config.yaml
expert_mlp_ratio: 1
width: 256
orthogonalizer: "newton_schulz_5"
Rows from expert 6 of block 7, named by matrix and row number. Rows with one number belong to one neuron. Each number is 128 + 24 x the weight over its row's rms, rounded and kept within 0 to 255. All counts start at 0. Numbers have three digits each.
# up: expert up (model.blocks.7.mlp.up, 8x256x256), inputs 86-171
# down: expert down (model.blocks.7.mlp.down, 8x256x256, transposed), outputs 86-171
up.184:127089117129127118143118124079146099142146124143114099117118062145142152133135144130111154125140152119150142127105102154128133115108146097111124147105171078157152119154140144132135156101105120141085106139110130100166167136156166117143115118157205108102130148
down.184:140126140138143189078090095117123146107122146147148095150147159133125129094109114156193105105106114098135094138159126082148108139129132119162078171153112152138151145092105141168104115123158180087120145145156106144106136107134133169139151137114129125144147144
up.186:056148130143084143167090091139121132138142078119166126083135115152118126143133126090123116135121125113145147127143129152118147153115153139122120174110138137097126122114143139108153127170139174177123124127127160128115167163214109072118148151107132112086148123
down.186:160099137109111129124106109113098149093161146142121170132114133083137119147119122147167103135115149107136106131132095126122129095152093122135109152143105136149152154138116099126116146115158091120160108148120088108111119172121167145141105149155096136122155124
up.188:153102108115156114121128154174120133139143143156128146107086122141112107199103118094144117131102140104114072117096116080159146142087124125093125135073156112170131100151147143111093135092128133133101127111109132135095110153101121090174142134160123131143131103
down.188:132110136108170157104147119148106139103093155141109134127133158134144098106128159094127092098130122102121124139150121134104147141125158065146130116136091134128158127105162135112105127187084131106179128112134097137144122157104194121122142146143096090145120109
up.189:159142150166113110126117111147101138089112105135116155113202142138106134098181175089152122108085114140079084131153126140154110145110136141146143158144097131134148142137133159119156135115113122116149126123119133141147157117156083110117121156075140068121171139
down.189:106138124134166152111118155118119106123160137134147103177102100071119148150128083197109100125180174118174186127115119107094111155142133139106094112114170141127105129138112116130093141151098166122110127143149136100096135172120161112165103118148130179122121127
up.191:106125129140118149150133118118157123091107098134117121143140108148127122137167139149140185117120151142132141144169124127134105143142123108076165135114148101146135099098131100123154134108144150137132181163124131125116164104154128138093098112117132104134149119
down.191:162143140126142104109095104149104134154146157125149165115137115122123148143097125139120113110122118115140110141129109115094158101127124110157129149129104103144170132144129162070163110159137092171132089124139103147162083128128119155164079132153140109116125182
up.193:129103104092149114139076134093181120113123115130137121136103131156082137158102108179133168121144142122152088137140115143124127144112145126110107084114189087119128094138129104137087139094141137132094131114108107104135137153094104147174151118135117126121149173
down.193:114126124110047175113169105117113121139166137117158125090132096100111163155136097139166102153167143133132108127099171102116140102131119155118105173119120158118087128115128150153178125132171153147109103128118135167105151141152116077130130095117133151123144156
up.194:115149132127094102133120132137173149133099077086116179121121172154155126122155167109166137123128143104121140136116140129128150114113096107123129124122119126170126167118144143173127111130190113129140112150126121093112142166090109136120156127112118116148119130
down.194:127116155119113157123130127160099160104169156140144111140125120127137124187133092122116121119117090132122138121124143118112113117170108146115136140119161109133120110158132102125125124072106146173144152123136134125097090079149138112204106046128151148149100153
up.196:109143080157146090143145086130128119124129088109119150166092108179164167176163125117132134111164095148130114112137144143141130103165136114106106107114142128107185124134165112098161124114175151162122171139144117141105143091146124094156125091125140095140123157
down.196:105129136092095142138078159103119143121118140141135120100137131116115121098141125104104139112141107098104129139111166151129090120154125128149133157150126114154083129143134111161108132131165136114109090131111122106124086157084131159114136096154156121155143120
up.205:150142129109119096172165073146136106127118136139140103102108163126148155161168154097122105158119146138129152087152161099128131128114119161098140141121124148091100121134133129141091161158103108167119143170140111141116133134115139126102113092109141109100126138
down.205:076130142118128101076102149116114147147128142142154121157176101114096122135087116145149102140163126102148106163085098157118141105131129097171108100157116116141100134084117134103143084145146156120142093134114128095136102132167123153143137140156151147121136121
up.207:123121106139094149151098064125117109078164111096119170124113146119127135145140117103149084109115109132129124135114142139090131115154107132122124159121135090149128138110133102091163115135173122142177103130067121132142102179153145114128083115126152105113116153
down.207:131131170107153089104176164112105120136146140118121100169126140089147142134165160135125127119166125110098139082126185125161136074141122123133077116153138133126084147119101146118105171170128122133139110177109140063131111133075144134164129097114078134175151123
up.209:133123125137122168137120161113099104132145119136117132169158115102181115107160130144138125121146177075087109153142110129174090121114159088070102119129097142140168080136131108117125098132126137113112114122133170163132175111099129119144110084126129156133151145
down.209:128134163141137141168173157145123091142165139131135114115165152125070128153136109149129075126148091139132098111145125138080170128141133128153135086128106128115084173093081183143133116119095119105142114127130120092117106175120102156130156158121133143156110143
up.210:121100142138119122134129116159166138164093138114129108132133122119175172145159114140101184125141177102107137130154130121115101144106164135127131112113111103113127107119108124109126173102110176127118166123145114106118131155137152146138136155142170119110153122
down.210:118143138144147110092148140126130106106174112140107144130128120126077095132057141144116104111101114112154102153098117132161184125126118153139128147144165122141152141131155120099145121151136080144117103155133141131158161100150125145133140094104134136161092128
up.211:069113080114127102132132129136130140099097115082106096154123132132135124091108141124161150139101106092085112157140186144124129129135074113127118143154158097124175110123116146178096138103134176134145137133158151107151132141167126108135112138127138147123109105
down.211:141134161153144171102151136116106141173148133169141139090137138109126143138121088098105127119166148153149130103141085100152137142130156151189099136081109160119097181113126133076129109170143102139085123109117098139114121109144138147114125092108142100108146119
up.212:130142090110096144116137122123106137092115125094100130097162122131115106102113123124097118107113150096136119115097102127110175130141102131137107113093118135147112139147106129111145123138134127133146081164151105126130147101145140096128085132170139101119142156
down.212:138099109132204113118128135151124105167117139145134101188117149148146111142089148133131112139152117138131121157145125154128089148150154109133143120158106114094139116109126115121094140163124122090131138122099123123153145134127115205102165114130131144141119079
up.216:174154127125150080118136096170155120121125124100140116164154108117148134135123155157135138133116110153115124146152123131155127141145133177118130127105137169133112098105147119117118126113129165127122161077108147138144123167115155129132137184134135128117098144
down.216:084100094144122165124119162088107122148123142201120112120096160131128132119138115082181138118146149107129154119132131150114126146151131085131141101166103099079164154148114132191147116147141153121118120170115079113124161146141089127149140093112108091120132129
up.217:131145115155108144153126132142198133175096128163127138129127132116165148158159163129111114146129150107122158128134132154125112107122139122125133100142114129130135120126118132133101149121121120079116083098154133144106120105097076103139145098135130144124147090
down.217:132116154100109079143123145110106124098165143130080132113166138124092134092121129104103152137147077155098078095120154085133154097134115129128121102118150111139108084106126149138145140118155141158149122204113112109144112162140115139117162151123143074167128152