config.yaml
model: "image diffusion model"
horizontal_flip: true
norm: "layernorm"
head_dim: 32
parallel_block: false
inner_norm: false
moe: "soft"
expert_mlp_ratio: 1
positions: "learned"
lr: 0.017
momentum: 0.95
orthogonalizer: "newton_schulz_5"
adamw_lr_other_params: 0.0013
lr_schedule: "wsd"
Rows from block 7, named by matrix and row number. Each number is 128 + 32 x the weight over its row's rms, rounded and kept within 0 to 255. All counts start at 0. Numbers have three digits each. After the name is the row's rms in percent of the matrix's.
# skip: long skip projection (model.blocks.7.skip.weight, 256x512), inputs 128-255
skip.31 093:148079124089148158119143126138126098149115145091089071136142119153157101137130101102201147130113121159118131156072167128124114153121155122067150119201109182158101087147137132208083083127137051142142129151143139160084052104076101215166111154088144190031167111121142088165183129087104141114049140089110142205083159119088155176059131095128098198147088132144128134151162178128142116144153
skip.32 103:086160113140167109145173147121194194136174104172095135126130145125155170090126166067131127147150113103112116126153119166127149171131100056155101141126133159074085102178122142131096127101137105091130102161130162170106121078050103161084093156111165100188125070157081132112158213041135132155105120121188108114179131084129207115116097138078147188083179082209124150139098158154142139139146
skip.33 109:076205118110155118192138117153065141099165154165133167069106128155113124053129193107157099095158132164114098126131157084079135051145123103143125084114066088105115112169075125119141133092149091079071108127200014155079071099228085157140173096098051115114122147153104128170089175136140150174103141193139058111089103110139127158128120135180172160101096142101156130103186075127129116121083
skip.34 107:154154043101148081100197120083170119138123163146111095128165157128153165081161162155149151101094132143191105094169171107120123107092140116162160118077149118161143153133177141150098150111139131130133122116106181119168136122090131146089148111126098084081103152144160096098114123134115105077190117179070098140148080200162085104086053139148183141206196193114183175112105087127134126172126
skip.35 100:099113115152125129172159153160108110115071142085130193133133199187152138102147212153143077117139160109153059080102156152119150130183114140122079105089152196091202139136076206142099127175136151117090118101121151106144094130125076115138100093114124107058106126136148098163123074096212210069178082081154059100188109164070138095112138103099108152087143154136096142108102182056159157129151
skip.36 105:110105127142115100113079109119050126075158130076094128166103112133175148159089149137140079141123150166123134134189141127165151122110153149136158139190092154112103167135170123171077186102095174161139148094182162151211161109175167095124100073093138192116148148120165062113163151095196093136113113122099132137152215122116123109146087097160129136098130146135131217134102194148149213095106
skip.37 099:114165101048150104210134132084144074096153162101121130145164083103122134114139065063081077127124126115185119092178180098114038144187110198109129122122189057134052065089073123103051110216088129107085113098161169113101070123118120135107190126150112143151146198126109199122180167130061117148127068113116137125163153109175145152070135138090043158087161098132156097087126182102109089157107
skip.38 098:113136108182123145138080094079104145098087167180100102089180148164150165203148111140069101129136152097162118168169168106134146132127111095127135138065095122118125163123141159111132109104159126171171092104133145092125087113094149162019159106161158187158199158087190137102098181117089122186126037140160105148085173147165087166049123149151111088102079163089090167167184119114143166112047
skip.39 100:210116092103124116185078089123118180093052091089060146172192140113109184081125179134098107138117103151142153130168188181085074161091115122145179116148081124073118096121143083134126090071119167158091142142114087135150161090170074068143096130146156152149126116165082094114190104105046113148122119105147119094126102176174084114155135167114072177156115091185080179158083168135130162096084
skip.40 097:104163043090130173164090151123162038196160131096185067163073114107199106144139093135107057109078144140145088102118148171109126152100154108082101154127142142107107141129116124049138162081085118174107142170106174086191116124148141162117185064122159081117139162124162139191122189109146134117171148179127074073157129119071086103093046163197115090123088109124108105197154082129121088095085
skip.41 096:099118088114099111134186115131128100153143153117198102173058144153156107148090106144089136118127121117155159077125152137115089187134141145134106102173167156098062153163134151092173114150113127084131085109080159158112170056068105142128141150070148130160153116206096127157089125080178078131101125093124113055115132117122127124071103149143149139171166192198116112136079140146134088031152
skip.42 092:125155163106201132152092040108085098160185164131136058122157163158172143064070106096179124134126105149114118204130127198085129094095088102166075150206131115139086134146143085112113137080140161143145135178059125099151133133192126135140106132062133152129147125092163108129140138097168160130148091098151152208153158182100090104186120123114126102104132135095120113099083093117131088199100
skip.43 090:113247155227051163106229121115087128089090151137166204107113155088135131093162167112160197089201176127080169140111181044116107116055159099156151099091026142115170164133131151173117085055145115117175089153124109126100063133090127104138125112168125101183100145164124165122139168122075113088141066158120113128031117115126107099217126121125154119120119087135184185175144127124026133062133
skip.44 097:108067123132167105111122137112049190049176123086101169117131143152193166120104156102110124155126080073120173109218207133184061124127108136156134083071147128099152098187113117114093152174122162111099127154109138162113150092099072187163155146091123097115083121159135110086154136098121080177116061133092148131087131166220144090189117251149069121095138107111108140096129160139117119090160
skip.45 098:104086091167130136082151133099140129191098140140129091127172137054171195092137108183175156106173145163121123117100163170170086156107060202139102139141090096197085085120188130104063127123097155158081092124140130151128208091096147181062133094184127115118177085077170163182183154150094120133105133159089179154112140120077138074106143096125189157187198138146157108170104117106152137119137
skip.46 097:135113106110099229177163119067170157073146141096080071114096114048084103096157179149115095157120136140121152128152135084079162140156129130147128155169139157021194117125123086168151110143104125117115118133166154145123133159170147112151118139074083154159119166079081086101144076060103172102147122177206140119056162151144087121151186120164084112091131190145188164138084137114115220073108
skip.47 112:093100040139078093151086101098081149117132140181160082115204119074121198117125129111141201155172147131165113137168136144172154107154050141124118172103148168115136133175082105112101118121097082133155195167145134119085119067100104101181174205127111081191098104175145127085126132106106130181115136210173102046158141112097121139089084207190098163170087109137183127101165118111137154118120
skip.48 108:117156172161081092134193129150078126078136117173140176071198150105138083152158134124129111106125081110136084176179107151163101140068123151111119154156080100098163128138102179146117090210161120171089117152160023120208131126103080150141137098171098155222056137172084125095163124177115157155079130205146078132055130130132103142102157165153163130144048180146128094130111100118155155083125
skip.49 100:094135136117086121172107175167129139153151132115102124141120129135158142130171114135176135100183151127135094180182167080117116120108116136081159112093145097152141184162147165124085142167152191144068159108196104079066170135110143171139123086149123146096146153156162238140173183110161085124113158109161124127122131092123137122133086042241115118108173109101070092075103118176101129164133
skip.50 102:094169155097098176113145202116122159153160191113046147091145132137136115114163117162114111093171182160148168143185120104123136078142077142099085106079103120157169090170143103143161167119122144106109128137097133103153179148160113169043138160114100155163112124126221153079138141156109139171095045216119113158077072126121164109164179137116096105156096136084115122154164133170158094141106
skip.51 107:111155153134146150162119140117145063157152220143132169177160164169108088118135164168106149073126098094092171100095083177061130169110195110133094113050147174072121168133125100159096099137194075099115091158095152145109143096077101085185114153129110151141149095134123123094149154091099077133156128163148140115185146152156132106113113149124168182081131147117061065099159138120165192101142
skip.52 108:162108156116089147127137089107116116145087222165135126062059213046183156128092088106105147103152120122145170190136088139162127143145098155117120094130114131127082091134124165112098147091181072170143051134102147131101153079114082138139171113119134070151132134160151087130126173112168148128142146177132114102123128078110103121123136067141133115142103197131106105120116141148142073131109